{
  "norm_position": "pre",
  "mlp_ratio": 3,
  "optimizer": "soap",
  "precondition_frequency": 32,
  "adamw_lr_other_params": 0.0011,
  "ema_decay": 0.995,
  "max_steps": 12200,
  "final_lr_fraction": 0.05
}
Rows from block 7, named by matrix and row number. Rows with one number belong to one attention dimension. Each number is 50 + 12 x the weight over its row's rms, rounded and kept within 0 to 99. All counts start at 0. After the name is the row's rms in percent of the matrix's.
# q: window attention query, key and value (stacked) (model.blocks.7.attn.qkv.weight, 384x128, the q third), inputs 0-127
# k: window attention query, key and value (stacked) (model.blocks.7.attn.qkv.weight, 384x128, the k third), inputs 0-127
q.68 090:47 56 48 59 61 67 37 52 48 68 60 55 59 49 65 57 37 49 51 47 74 41 43 54 45 51 48 77 58 56 39 71 49 49 16 35 42 42 27 60 23 57 57 58 45 52 39 51 59 57 46 43 52 64 55 51 50 26 71 41 29 35 50 40 71 55 48 50 58 41 51 47 47 48 47 54 69 43 42 37 68 39 64 30 45 63 59 34 54 32 59 63 54 52 51 41 70 57 50 49 36 37 42 51 50 80 46 48 69 39 67 54 67 75 42 47 55 49 43 52 61 46 59 41 22 39 24 46
q.69 082:39 49 57 63 58 37 58 63 61 43 41 49 41 28 34 59 56 53 77 31 42 34 44 51 47 61 39 52 53 70 41 44 67 50 49 52 53 47 63 47 38 62 51 59 66 46 57 53 36 58 43 64 48 53 34 56 35 61 42 63 36 43 42 51 51 52 42 64 28 46 56 52 52 40 41 49 49 42 39 53 58 47 45 56 46 35 37 44 40 07 50 66 56 76 36 44 45 59 49 25 55 38 76 49 31 61 43 51 68 75 58 37 49 47 28 40 59 64 30 70 43 35 70 33 62 65 44 40
q.70 077:71 31 41 37 63 35 57 45 42 49 52 59 36 67 52 59 71 57 38 56 41 48 56 52 40 48 61 56 37 60 34 39 46 49 53 37 58 63 40 73 54 52 60 65 54 53 54 44 56 66 27 58 62 40 40 53 66 29 42 38 34 38 45 55 50 50 32 73 67 70 68 56 61 51 48 58 43 55 58 46 38 39 29 37 50 44 58 58 52 21 62 73 50 30 48 54 39 31 54 49 29 39 50 51 42 43 69 51 52 63 69 60 67 49 42 46 72 53 52 65 41 49 45 27 66 52 79 46
q.71 100:39 60 75 34 23 51 85 59 57 41 41 53 57 42 40 27 37 56 69 58 43 53 48 77 66 59 59 45 51 61 27 62 45 61 74 61 36 45 49 26 55 50 50 34 36 42 48 53 39 54 55 38 55 56 42 52 49 51 30 54 42 55 48 47 75 41 55 48 68 53 62 55 51 58 38 75 63 68 63 46 32 57 33 49 54 48 50 62 39 53 73 46 41 37 46 35 55 48 65 37 42 50 58 26 29 41 53 62 42 71 42 46 51 42 39 50 63 58 39 67 58 38 47 63 60 59 52 49
q.72 086:57 56 39 58 46 57 68 47 48 60 59 62 56 72 68 45 35 66 42 48 51 26 55 38 44 49 62 31 50 36 46 43 53 62 46 45 40 82 43 47 56 41 44 47 71 47 42 62 37 40 56 60 41 63 44 55 32 40 41 37 60 79 60 51 51 55 69 46 65 44 43 46 22 46 50 32 36 66 41 40 50 39 60 40 33 62 44 46 54 58 53 59 65 77 43 38 60 76 59 51 59 60 36 65 44 45 53 53 31 54 63 61 91 68 46 41 57 52 60 36 66 45 55 55 47 39 45 63
q.73 103:47 56 59 41 67 54 61 44 53 44 51 53 56 57 61 19 61 51 45 37 60 52 32 60 64 55 48 54 64 48 54 43 55 67 43 45 70 74 39 52 38 78 48 44 43 51 43 50 47 47 41 50 45 80 35 70 50 47 38 34 35 53 37 38 75 56 53 35 55 59 26 49 61 48 29 31 56 41 68 55 46 43 33 34 65 62 84 44 52 19 52 60 51 56 49 44 57 47 45 45 46 41 47 55 46 65 57 45 50 46 66 46 55 66 63 29 43 71 35 63 63 54 57 31 35 60 63 57
q.74 100:56 49 54 44 17 59 58 20 60 51 25 45 61 53 49 37 55 67 60 56 36 66 48 49 52 83 70 66 32 36 58 50 46 50 31 58 46 76 55 35 54 47 23 45 60 44 69 64 53 55 47 57 66 52 53 51 44 59 50 43 57 28 61 50 59 41 44 52 50 46 64 35 46 64 59 55 58 39 61 70 66 56 24 33 38 44 52 58 70 55 53 45 32 63 57 62 49 37 41 26 50 46 40 30 57 56 63 55 29 48 61 56 52 45 39 43 59 42 44 55 49 44 49 63 47 47 43 76
q.75 093:53 66 51 60 50 42 51 49 65 37 58 47 60 46 46 61 39 54 37 33 32 52 62 57 52 56 45 60 39 36 38 59 68 59 53 63 31 59 43 46 45 44 27 46 50 53 54 56 50 77 56 57 38 65 48 59 57 48 51 34 62 32 34 47 10 52 28 50 48 60 49 51 27 30 32 62 62 45 68 43 59 73 80 40 64 38 59 34 56 76 66 54 47 40 44 40 56 44 42 73 58 45 44 57 27 44 57 48 42 56 30 66 55 47 50 71 47 43 43 49 69 40 45 46 61 51 48 66
q.76 086:28 79 48 42 58 49 29 49 51 65 36 68 38 33 55 51 60 45 40 37 60 56 36 54 54 44 62 46 50 71 44 39 54 52 69 53 47 27 46 53 32 75 56 48 54 58 58 73 40 60 53 39 78 40 53 45 50 39 78 69 63 40 60 43 45 55 42 66 42 52 71 61 54 62 51 55 46 31 59 51 29 57 44 70 42 60 47 44 59 56 50 49 39 55 52 43 57 48 58 40 54 50 46 46 22 49 74 49 46 62 48 25 20 42 35 58 56 67 49 51 55 57 29 70 58 37 54 46
q.77 096:37 62 53 72 48 31 64 59 68 65 54 38 50 50 63 36 22 38 43 66 31 47 50 47 68 47 34 56 75 55 47 46 64 61 61 57 47 37 28 64 60 48 43 64 46 35 27 45 44 49 49 53 50 42 57 40 41 58 42 39 49 52 60 40 34 63 65 52 42 64 68 78 50 50 24 32 58 40 46 43 37 45 30 36 32 50 59 50 66 47 48 49 53 44 57 55 38 32 42 24 56 73 51 48 47 71 51 32 56 56 50 35 53 48 41 65 43 65 34 69 45 44 67 47 47 30 55 63
q.78 092:55 86 37 47 39 49 30 47 40 38 55 50 42 56 37 43 35 41 25 32 42 34 45 46 60 49 54 37 55 57 31 57 56 57 47 40 36 40 59 65 44 54 49 70 41 47 57 42 59 56 56 35 59 58 35 53 53 67 56 74 40 55 33 42 48 58 83 53 52 59 63 60 61 37 42 53 37 46 35 56 73 35 55 47 41 43 64 48 39 69 46 52 65 53 43 36 42 50 31 44 53 37 30 51 49 45 65 50 51 37 72 59 58 71 17 57 45 44 61 39 53 53 70 30 63 45 62 63
q.79 084:56 55 39 47 29 46 42 57 33 59 43 69 62 41 66 51 46 49 51 68 53 71 69 52 50 47 41 56 46 56 48 39 43 65 37 54 57 43 48 55 55 50 37 35 48 62 56 40 51 47 51 57 66 43 68 49 60 40 34 59 49 53 41 67 36 65 46 59 47 52 56 57 38 37 62 67 68 54 42 38 45 56 69 34 38 85 67 68 55 47 25 54 48 38 58 54 40 40 59 37 62 41 72 23 51 55 43 39 58 49 27 51 38 57 57 53 42 24 53 26 25 46 16 63 67 41 45 54
q.80 093:58 31 70 57 60 52 26 58 40 49 39 20 38 41 38 22 56 61 50 66 79 50 56 66 57 73 79 45 50 30 41 55 47 67 62 35 28 55 53 52 50 47 53 34 73 54 74 37 44 51 41 25 51 31 44 56 48 39 42 54 56 57 61 41 59 41 33 54 35 55 69 42 64 61 51 50 51 56 50 39 46 52 34 74 36 44 65 54 44 49 67 47 26 56 53 61 54 57 49 47 67 36 55 47 63 33 55 52 57 45 71 49 59 50 54 45 60 51 30 42 47 54 34 49 54 53 51 52
q.81 116:60 55 35 49 66 65 50 47 54 72 50 52 84 49 63 76 53 27 43 57 39 53 56 56 51 33 22 52 50 51 50 61 49 24 39 52 61 50 38 52 54 66 72 60 38 43 49 50 46 29 52 48 66 44 59 44 48 55 38 47 40 47 46 48 55 68 56 56 30 51 28 52 29 43 65 40 46 37 40 65 42 51 56 47 40 30 56 58 47 45 42 68 55 49 61 44 52 38 54 45 28 63 39 47 34 34 44 61 47 40 33 55 30 26 37 39 37 32 87 46 40 48 56 62 57 44 47 40
q.82 092:69 56 56 43 49 51 50 62 59 66 59 46 67 51 56 52 47 35 20 63 41 60 62 71 42 65 46 70 36 56 69 54 62 34 27 62 77 62 40 33 54 19 28 47 47 55 43 55 48 64 47 42 39 65 69 51 64 60 49 53 54 45 55 59 72 47 44 52 55 56 26 79 38 54 65 57 58 60 41 60 46 54 62 28 77 51 41 56 64 50 36 47 38 47 53 66 59 50 48 32 51 52 66 29 40 47 42 60 45 41 49 62 34 49 62 64 55 51 62 55 69 37 48 54 50 44 49 65
q.83 094:46 52 68 44 49 33 41 61 47 47 49 54 30 64 35 14 45 67 57 44 67 36 49 54 58 37 57 74 77 31 46 49 41 57 43 50 28 58 62 49 40 51 43 58 60 39 65 41 49 48 54 59 60 65 35 47 38 34 68 07 51 51 63 63 47 42 62 48 72 57 43 43 64 40 16 28 55 60 55 49 50 49 49 56 46 30 63 48 47 54 38 58 43 72 50 48 57 53 54 68 61 30 48 66 52 58 60 56 55 51 54 31 46 42 45 54 53 57 58 23 56 40 57 44 51 57 44 58
q.84 113:51 54 36 40 59 63 49 52 57 72 63 53 27 55 55 70 51 53 53 53 36 48 49 40 53 53 36 29 62 42 32 55 45 48 53 41 39 26 52 43 45 63 64 57 38 46 22 75 52 48 58 28 73 63 31 23 55 62 61 53 58 56 51 35 42 53 58 60 55 61 52 65 43 52 55 24 61 58 42 46 37 28 53 26 38 43 27 45 56 59 60 44 68 58 50 57 50 41 42 76 38 46 51 72 51 58 66 58 55 50 48 47 30 40 39 65 30 69 69 58 57 67 57 56 57 55 39 41
q.85 103:51 47 52 43 48 37 53 26 42 39 54 49 52 40 31 62 47 34 53 43 45 64 38 66 68 56 42 26 51 51 57 51 30 44 56 53 32 37 61 31 62 77 44 38 49 42 51 39 55 60 58 54 56 35 43 61 44 46 50 76 73 54 49 65 49 18 48 65 53 46 61 45 54 61 69 74 51 32 35 36 26 65 54 63 44 77 45 40 48 27 56 42 33 46 36 36 33 59 46 45 49 53 56 28 55 40 58 67 55 58 56 61 42 42 65 40 66 49 50 33 56 41 45 46 75 54 41 59
q.86 095:40 70 57 44 65 57 45 66 40 40 34 59 53 59 64 34 38 49 40 37 60 71 74 36 47 56 44 61 39 54 74 50 27 43 29 49 35 62 48 41 41 57 39 53 39 60 64 47 65 56 35 52 51 57 79 50 63 48 18 55 62 28 51 50 64 32 39 55 35 53 23 55 46 52 39 71 42 46 25 59 49 64 51 47 64 50 52 56 47 47 43 55 60 48 44 38 60 56 50 51 52 59 48 62 59 37 39 50 45 58 30 69 42 68 35 40 58 29 49 49 35 33 48 68 64 43 70 51
q.87 085:69 56 38 46 56 41 33 39 37 42 41 55 49 50 62 51 42 43 50 35 65 31 40 30 41 61 33 44 46 64 56 45 58 48 62 46 57 29 42 41 54 28 41 68 53 56 56 47 65 51 50 69 61 50 49 43 44 44 28 62 55 28 48 35 50 53 56 37 39 28 54 46 61 65 61 52 51 46 55 50 55 65 56 73 61 44 42 68 43 26 75 47 50 60 71 59 51 38 63 46 63 36 47 57 44 65 63 68 58 71 40 79 63 52 81 49 49 50 43 60 24 46 78 50 53 43 41 51
q.88 097:52 74 52 52 58 41 41 33 39 38 62 43 43 41 62 47 45 66 40 34 45 43 54 34 38 41 40 41 41 46 45 41 56 61 46 61 46 45 49 52 62 46 83 61 67 37 62 53 41 50 72 52 40 65 49 58 42 69 40 63 71 54 38 51 73 42 48 76 50 55 42 40 57 52 40 60 58 47 59 71 71 38 47 39 58 63 68 47 66 64 58 55 19 40 44 45 38 45 70 69 36 48 48 44 62 59 41 53 60 35 38 52 68 57 50 47 64 42 48 73 56 43 48 52 53 86 71 36
q.89 092:64 52 55 57 57 60 65 50 64 67 56 47 48 59 67 63 45 29 46 48 44 47 53 63 43 55 29 43 55 57 63 46 48 33 42 43 46 64 31 37 48 39 47 45 42 57 53 14 60 40 32 46 34 46 56 57 38 25 50 36 58 41 47 33 66 48 51 53 63 42 60 78 33 61 61 63 48 53 39 61 56 54 53 61 27 36 42 67 45 42 32 57 40 58 25 22 60 49 46 36 69 51 44 43 31 35 52 42 49 52 32 38 42 39 50 86 42 46 58 44 62 49 44 24 58 40 52 42
q.90 091:41 46 38 66 70 79 32 56 53 52 54 46 48 56 48 38 72 38 42 52 42 40 53 40 60 59 30 51 48 25 49 72 49 35 62 40 28 29 40 61 42 41 47 51 57 39 46 60 44 47 57 22 52 46 30 47 60 79 55 46 24 46 54 50 41 32 60 37 38 22 31 40 44 25 58 57 57 41 52 65 59 57 56 47 43 32 61 57 39 40 43 71 48 61 39 64 62 39 39 54 53 53 48 60 44 59 46 41 47 43 35 38 61 46 44 73 77 46 37 45 46 36 51 51 38 52 56 50
q.91 105:49 35 55 45 66 49 52 53 46 40 34 46 55 66 42 39 59 44 56 52 69 40 44 44 65 38 54 53 73 22 42 50 30 68 55 42 54 54 50 53 48 58 67 32 53 45 78 46 41 53 63 48 40 47 44 75 49 56 53 67 31 57 45 43 57 44 60 51 74 46 42 44 47 44 49 62 54 37 48 21 54 58 39 28 69 66 75 33 68 43 66 24 55 40 38 43 48 43 41 50 57 42 49 59 45 28 42 34 51 32 71 53 55 52 46 39 67 60 38 29 59 57 37 31 32 52 56 66
q.92 103:28 43 62 66 49 45 46 58 47 59 45 64 46 18 34 68 50 50 43 53 61 45 45 52 65 50 45 55 48 16 54 55 31 39 47 40 37 40 39 54 39 64 53 54 58 43 47 56 52 51 48 38 71 40 35 31 58 36 52 62 44 45 40 39 52 37 47 35 45 63 63 46 45 60 60 55 54 58 41 55 44 33 59 60 41 82 44 35 48 61 51 35 42 61 43 63 45 21 64 60 28 31 39 42 74 46 50 48 63 62 40 67 32 36 63 38 54 44 47 34 26 64 43 71 63 42 33 52
q.93 091:46 56 15 39 40 56 36 61 43 45 46 65 51 61 55 57 47 35 31 63 54 46 50 30 52 42 52 51 60 37 51 52 45 59 47 47 64 63 56 58 37 58 48 54 62 37 59 54 51 43 49 70 71 35 60 60 71 45 53 36 53 58 55 49 56 52 60 41 41 56 59 78 43 12 67 43 45 49 42 62 56 63 49 44 30 43 40 44 59 33 65 47 48 62 48 50 51 39 36 35 15 39 60 47 49 44 59 62 68 63 39 42 52 63 45 29 34 47 65 64 31 39 51 65 70 33 47 79
q.94 094:46 67 64 32 67 33 62 38 59 60 49 63 41 46 50 49 56 50 35 31 50 32 50 59 65 67 47 36 62 56 37 41 39 53 37 34 71 43 49 46 41 65 43 63 48 57 56 41 48 52 64 57 52 64 10 49 43 61 56 63 84 53 33 42 47 67 41 61 50 27 59 54 54 40 54 56 62 33 47 57 46 73 34 72 56 49 38 38 44 43 58 70 34 49 55 47 48 51 57 47 33 53 51 63 42 38 80 51 42 29 36 71 41 32 29 60 60 40 54 37 46 49 47 41 52 54 53 52
k.68 088:54 55 41 57 42 67 28 51 54 58 40 54 67 41 40 54 41 71 53 50 64 52 61 53 67 20 44 56 55 57 55 38 35 47 65 43 71 30 60 50 51 69 45 46 28 54 66 64 47 44 39 50 50 58 46 45 73 64 22 58 62 45 37 35 48 55 50 28 36 51 68 50 55 73 58 53 47 43 37 53 38 40 56 59 18 38 49 37 52 42 45 39 35 46 43 62 50 30 53 51 38 33 57 57 49 54 53 63 64 80 60 38 41 43 55 58 45 47 34 82 49 44 58 46 76 57 47 47
k.69 080:36 42 33 58 40 66 61 53 46 44 50 64 31 44 31 51 62 68 43 64 33 64 47 51 46 19 53 38 51 40 56 38 29 42 46 46 39 66 49 34 45 73 37 53 40 55 35 49 49 49 32 67 28 54 52 42 63 50 50 54 55 44 67 49 63 36 61 75 30 43 52 48 56 42 54 72 72 41 35 57 50 37 41 45 45 53 58 47 77 45 46 54 48 38 36 68 54 26 42 51 21 46 55 56 65 32 31 48 59 62 29 41 50 40 45 69 37 64 50 49 60 55 54 34 60 55 50 35
k.70 094:43 47 40 46 65 59 77 63 45 46 38 60 44 50 43 54 57 36 49 36 37 61 37 66 73 51 59 42 54 60 47 45 48 50 51 38 71 37 63 48 51 32 38 63 60 46 40 52 47 61 43 48 48 48 76 59 59 36 55 39 48 60 59 46 43 58 21 52 49 70 56 29 45 80 60 50 47 37 36 52 40 55 36 86 51 46 60 42 60 30 38 49 61 43 54 54 45 74 71 47 37 47 50 36 51 34 56 41 37 30 54 43 66 46 47 49 56 64 33 58 42 26 56 60 27 34 70 35
k.71 092:60 17 62 43 58 62 39 54 36 39 57 43 34 51 53 37 54 43 55 58 50 32 67 38 26 68 59 54 48 44 59 49 41 47 23 47 44 80 50 71 41 41 67 67 28 59 65 54 40 58 49 47 49 52 49 63 55 51 58 57 72 59 38 60 34 48 54 65 59 70 55 69 66 43 24 64 25 58 55 60 53 45 60 54 51 47 32 54 50 64 39 32 42 41 52 64 48 65 49 61 54 71 61 68 61 55 67 65 29 45 63 49 52 53 35 52 36 36 60 63 44 53 60 53 43 65 44 60
k.72 084:53 68 55 47 66 26 40 46 60 33 54 50 50 34 42 48 35 37 50 50 55 50 48 38 56 61 39 33 75 38 47 47 36 48 68 58 54 52 70 44 43 51 24 63 51 44 50 63 45 61 44 37 68 49 48 51 63 31 43 50 49 60 41 33 40 27 57 55 34 52 49 55 48 52 38 54 67 48 50 39 48 49 57 49 58 47 70 51 58 55 53 54 67 65 23 58 54 43 53 44 95 65 48 62 45 60 51 48 42 49 61 25 25 32 41 45 32 54 70 41 54 59 36 68 64 34 38 72
k.73 111:38 45 47 61 46 41 29 31 37 36 47 31 50 46 70 54 29 65 55 46 52 48 50 52 73 54 38 52 58 47 52 53 29 64 45 58 57 51 70 57 50 58 47 74 53 50 55 65 51 52 47 53 38 76 52 61 59 28 41 60 71 66 59 28 63 40 52 56 43 43 56 55 34 72 39 84 64 73 49 46 33 42 41 55 43 50 48 33 38 29 64 45 73 71 54 47 50 55 52 24 45 48 33 56 53 64 68 48 57 51 50 52 41 30 39 52 79 40 52 50 60 55 46 44 41 53 40 50
k.74 086:54 41 38 55 57 45 59 25 43 61 30 45 41 69 58 28 52 62 44 39 53 39 28 39 33 47 41 55 45 48 67 65 61 53 35 69 36 50 74 48 29 62 62 43 41 29 53 33 55 70 41 44 44 56 60 57 43 60 66 49 29 45 18 66 56 64 75 31 41 59 54 33 43 54 31 31 38 37 50 46 64 49 58 35 57 49 43 55 32 58 47 50 54 56 58 54 52 33 42 59 56 57 71 57 49 57 56 51 49 40 40 57 59 55 44 54 39 19 51 32 42 25 47 44 56 46 41 38
k.75 089:64 48 43 43 57 57 74 47 45 36 59 66 53 62 59 26 42 61 64 43 45 49 52 44 56 42 60 68 46 52 43 40 36 44 50 41 33 51 45 32 55 49 27 61 33 61 48 26 34 41 77 51 62 50 38 69 22 58 56 22 60 45 68 51 59 43 43 48 32 54 62 44 69 68 46 35 54 35 51 45 59 67 30 44 65 28 59 54 74 53 50 47 41 33 36 40 56 70 58 68 63 41 51 42 67 58 61 44 43 55 46 26 56 35 66 48 37 45 51 54 39 55 40 46 55 61 37 56
k.76 099:66 43 69 35 57 51 41 70 39 47 44 19 38 55 43 64 52 55 70 48 45 28 61 36 52 60 41 38 38 22 60 46 55 60 51 45 39 68 33 32 66 48 36 57 41 67 64 51 47 70 53 52 51 46 47 53 32 63 38 53 26 55 62 51 36 65 64 55 51 40 47 49 72 34 73 42 48 45 57 38 53 37 29 45 65 22 42 66 39 50 39 41 35 65 51 43 50 52 40 65 46 60 44 59 53 42 48 58 63 54 28 58 42 53 38 39 62 39 41 37 37 43 37 32 49 71 61 47
k.77 097:33 60 57 53 46 50 33 48 36 44 40 57 34 46 40 46 49 60 69 45 41 60 52 55 49 27 40 27 46 61 20 62 46 34 76 55 48 48 35 42 36 60 38 47 40 33 45 48 60 37 35 55 35 69 33 54 28 48 58 63 47 55 53 40 52 42 58 37 62 59 54 53 56 51 47 51 66 56 47 54 40 44 52 59 58 80 38 43 63 55 56 46 36 66 45 39 32 33 41 67 78 28 38 44 55 62 49 28 42 66 50 65 51 49 32 42 27 52 40 73 50 56 46 64 68 54 37 68
k.78 093:47 52 52 46 61 53 37 69 55 62 39 31 55 34 65 42 45 60 57 51 54 57 53 53 56 42 54 51 44 68 70 58 58 17 56 39 85 40 40 43 52 75 33 59 41 37 25 59 28 41 38 50 56 48 56 73 54 57 45 50 36 72 69 43 43 39 36 69 44 52 64 60 45 49 60 49 49 64 52 61 39 29 32 67 59 60 51 42 61 50 23 54 36 29 44 41 59 47 62 47 40 20 53 57 42 51 62 51 40 54 40 56 62 67 41 51 48 56 40 59 69 44 43 56 67 49 47 37
k.79 091:58 48 49 48 42 42 72 39 45 72 55 48 54 63 54 58 38 45 35 48 41 54 57 48 43 44 60 41 50 65 48 66 38 41 53 65 46 55 50 66 77 40 78 47 63 49 38 52 70 66 49 59 68 43 36 41 62 60 22 50 48 52 45 59 42 84 40 33 44 69 46 39 41 45 55 18 57 37 66 58 52 65 60 62 43 49 36 45 51 49 51 47 37 31 54 43 66 72 69 49 47 42 35 39 45 54 41 43 63 23 59 49 35 25 48 54 61 34 42 70 46 59 45 49 37 54 71 49
k.80 090:42 50 39 15 41 63 52 38 41 55 72 54 37 53 53 51 47 44 40 59 59 40 47 25 59 69 56 77 42 40 48 39 50 66 32 61 29 70 52 68 50 46 65 58 31 40 70 53 44 33 30 53 51 51 51 69 76 44 65 46 47 45 53 39 48 58 52 61 58 43 45 44 61 46 55 61 47 51 53 37 50 46 55 26 53 45 36 35 59 39 62 49 26 40 54 66 60 58 55 55 37 57 57 69 39 37 70 39 67 46 23 25 61 46 32 31 46 47 47 38 61 51 47 41 37 42 50 44
k.81 109:48 63 64 50 47 48 61 45 81 59 60 42 56 36 35 31 50 45 76 57 46 71 56 43 36 30 53 20 70 43 44 49 48 53 66 37 51 40 55 55 41 38 47 41 51 44 31 51 54 54 51 31 32 52 34 59 43 39 49 59 57 56 68 51 37 56 62 40 62 54 49 54 46 50 58 38 56 42 49 55 39 57 44 57 49 54 44 30 42 60 41 42 37 49 52 21 53 24 59 43 53 49 60 40 46 78 29 57 33 28 51 53 34 58 50 78 57 68 40 43 16 40 62 48 43 62 66 52
k.82 098:42 64 38 58 70 36 57 56 50 47 64 56 62 39 80 48 41 40 55 44 62 69 57 47 52 61 41 34 69 64 36 63 35 46 57 60 35 55 41 54 70 55 36 41 56 54 61 58 84 50 61 33 47 58 64 63 26 39 65 49 45 46 42 46 48 59 49 48 36 52 20 33 39 74 66 65 73 46 65 45 49 62 53 48 73 45 43 52 48 42 46 32 40 34 48 40 42 47 62 39 79 35 42 65 46 51 51 53 43 26 63 48 46 45 57 62 55 69 50 62 50 44 53 51 64 64 37 50
k.83 094:46 53 34 47 45 46 47 52 53 54 34 38 40 49 41 48 77 49 57 47 67 72 42 58 61 32 69 41 49 38 65 38 56 51 31 41 60 62 70 42 45 72 47 57 47 59 52 67 38 44 54 82 53 62 86 51 37 51 79 47 67 61 31 72 55 39 49 43 48 59 73 58 44 32 56 62 53 62 40 46 53 36 22 54 64 43 54 72 51 49 54 57 56 55 50 72 60 36 47 39 70 44 37 49 48 46 74 45 55 54 55 58 47 43 43 44 63 51 52 32 32 48 58 44 58 35 46 56
k.84 101:48 39 58 38 48 27 51 47 68 65 50 22 56 68 48 71 62 38 62 65 42 57 62 30 38 46 46 39 50 50 56 53 65 58 58 23 41 50 41 52 35 56 63 52 56 48 58 47 44 56 54 40 58 37 33 65 39 47 53 53 52 50 61 54 56 65 48 61 45 26 65 58 42 47 42 30 64 65 35 54 59 60 46 49 44 48 71 72 67 57 56 75 41 60 50 72 40 49 67 53 63 73 66 68 68 46 47 55 36 57 45 55 45 56 47 39 10 60 35 48 34 53 33 54 62 58 64 59
k.85 095:72 47 54 44 69 43 29 60 40 61 49 62 39 56 52 61 62 44 50 44 55 30 65 46 49 59 51 67 35 41 37 55 46 72 29 52 35 71 62 52 76 60 47 56 45 59 33 40 73 33 41 54 38 35 59 44 53 51 54 43 50 38 54 58 52 53 59 42 62 53 45 45 66 37 65 23 28 56 63 45 55 52 43 41 59 55 45 51 66 72 47 49 54 33 60 31 54 57 37 53 33 36 45 27 58 47 51 35 43 57 24 31 68 41 60 41 46 33 68 35 52 42 75 46 34 41 48 32
k.86 090:52 44 36 80 67 51 69 64 66 33 32 57 62 49 63 60 41 48 66 46 59 48 41 37 44 36 46 40 41 62 34 68 31 63 40 65 54 61 59 38 64 65 45 44 37 58 45 38 55 47 53 42 62 35 40 55 68 52 62 54 52 54 51 31 50 43 54 26 57 51 30 42 47 54 51 43 39 50 61 68 52 85 54 54 56 41 37 49 33 63 34 41 37 50 52 49 61 52 49 47 43 50 29 82 54 57 50 45 55 48 53 18 67 43 72 47 60 66 57 64 35 49 41 57 35 30 37 49
k.87 080:56 50 44 53 52 61 54 24 43 67 59 59 63 58 46 44 46 63 46 49 68 65 55 50 50 56 35 46 45 28 56 27 29 42 44 61 38 38 55 38 58 54 72 66 59 37 67 44 58 63 43 30 60 49 54 34 55 68 42 33 48 38 58 26 51 69 42 41 33 64 49 49 75 55 47 34 49 54 46 47 35 53 52 62 28 67 55 55 46 63 39 67 49 70 55 65 48 55 39 44 27 64 38 38 45 53 64 61 50 45 74 36 38 37 56 65 70 52 47 64 57 51 62 50 15 42 49 52
k.88 085:53 54 40 47 51 44 34 41 29 40 60 41 58 53 53 46 29 51 55 45 54 59 44 42 44 31 54 63 54 41 61 94 50 61 51 52 56 41 50 54 30 61 56 50 34 68 53 27 44 43 36 56 38 49 61 42 33 51 32 67 62 39 74 45 35 45 36 41 67 51 55 42 53 57 54 41 76 53 62 60 32 47 43 25 52 38 38 52 44 66 60 45 75 34 62 39 48 39 55 39 29 68 61 39 57 54 60 49 50 59 45 37 54 62 34 57 59 40 87 56 42 49 52 54 39 42 31 57
k.89 102:69 68 40 44 68 65 57 41 32 40 35 25 52 39 45 71 41 52 37 46 45 39 60 52 50 58 45 38 50 34 26 64 59 46 56 66 42 46 46 54 50 43 45 51 30 62 69 46 81 73 57 38 55 61 38 65 40 45 63 57 60 61 63 42 49 66 53 43 49 47 16 47 46 73 66 51 38 63 62 59 52 53 39 58 53 54 53 56 56 47 58 37 62 27 64 63 56 46 70 74 68 50 42 46 41 64 36 41 47 38 51 40 62 43 63 29 53 78 38 56 43 42 48 60 54 45 37 48
k.90 085:52 47 43 61 64 71 55 50 59 38 62 33 51 63 41 48 56 13 36 41 49 37 61 55 38 59 52 42 57 59 54 54 37 68 85 46 46 43 58 43 34 42 45 61 61 53 42 51 25 63 39 42 53 38 28 59 47 42 65 47 57 52 44 30 44 34 57 71 38 33 71 58 46 73 56 45 66 33 53 51 41 50 54 40 50 48 27 47 51 46 40 47 65 51 47 19 46 40 37 49 69 33 38 69 61 45 53 42 64 61 54 37 32 49 56 60 61 74 52 42 44 37 40 41 52 54 69 45
k.91 091:44 53 62 59 53 50 53 52 52 62 60 42 40 59 26 56 58 68 46 38 61 41 37 65 58 49 59 42 51 36 42 33 42 58 31 33 67 26 64 37 30 46 57 55 57 37 62 56 63 35 42 57 33 54 41 56 42 34 34 54 40 42 54 64 60 44 67 42 69 42 64 53 44 30 47 52 26 52 54 42 45 31 42 50 70 38 51 50 61 44 23 60 81 52 47 48 52 70 34 35 67 53 50 53 53 34 43 59 59 36 57 54 48 89 45 50 53 41 53 31 62 46 47 29 34 35 52 39
k.92 106:47 39 50 42 52 60 55 48 56 76 60 56 52 52 56 66 73 67 48 55 30 50 29 33 50 41 37 41 42 57 62 46 55 57 40 39 51 56 53 50 65 47 62 39 48 51 33 58 69 72 37 52 61 45 48 51 55 76 49 50 31 57 43 77 56 65 63 57 43 39 51 53 63 55 67 51 47 58 71 61 41 63 50 29 67 46 68 70 76 59 55 52 20 34 34 58 62 82 65 46 33 56 62 20 52 44 49 59 45 36 52 53 56 47 37 49 48 44 44 36 52 53 53 58 58 69 62 40
k.93 086:45 68 45 35 45 48 81 46 47 46 43 44 68 62 45 52 42 46 58 52 71 52 65 54 55 45 69 19 48 58 51 46 40 38 66 57 47 54 38 57 45 55 50 51 63 26 43 51 43 84 37 43 48 57 27 68 39 50 43 57 57 56 46 71 67 58 63 55 26 65 45 54 45 48 28 36 47 47 79 40 46 38 45 58 54 63 44 43 34 30 60 37 37 42 47 31 57 54 57 61 46 64 33 59 64 53 42 41 40 50 37 58 35 55 57 55 51 55 28 54 26 34 41 36 45 63 66 58
k.94 090:59 58 65 41 35 67 42 28 49 43 32 41 39 28 41 40 45 71 55 53 63 51 43 51 51 59 64 51 64 28 47 54 52 42 54 53 48 58 43 54 64 58 42 41 46 27 73 55 42 61 30 74 57 52 58 46 57 70 57 42 32 39 71 54 31 63 40 33 49 37 59 75 56 52 67 50 56 51 46 45 52 40 31 55 65 50 47 51 66 59 45 64 61 54 62 59 44 52 31 40 52 31 57 49 52 66 55 64 73 74 67 61 35 44 65 36 55 33 18 56 40 46 37 43 61 42 50 37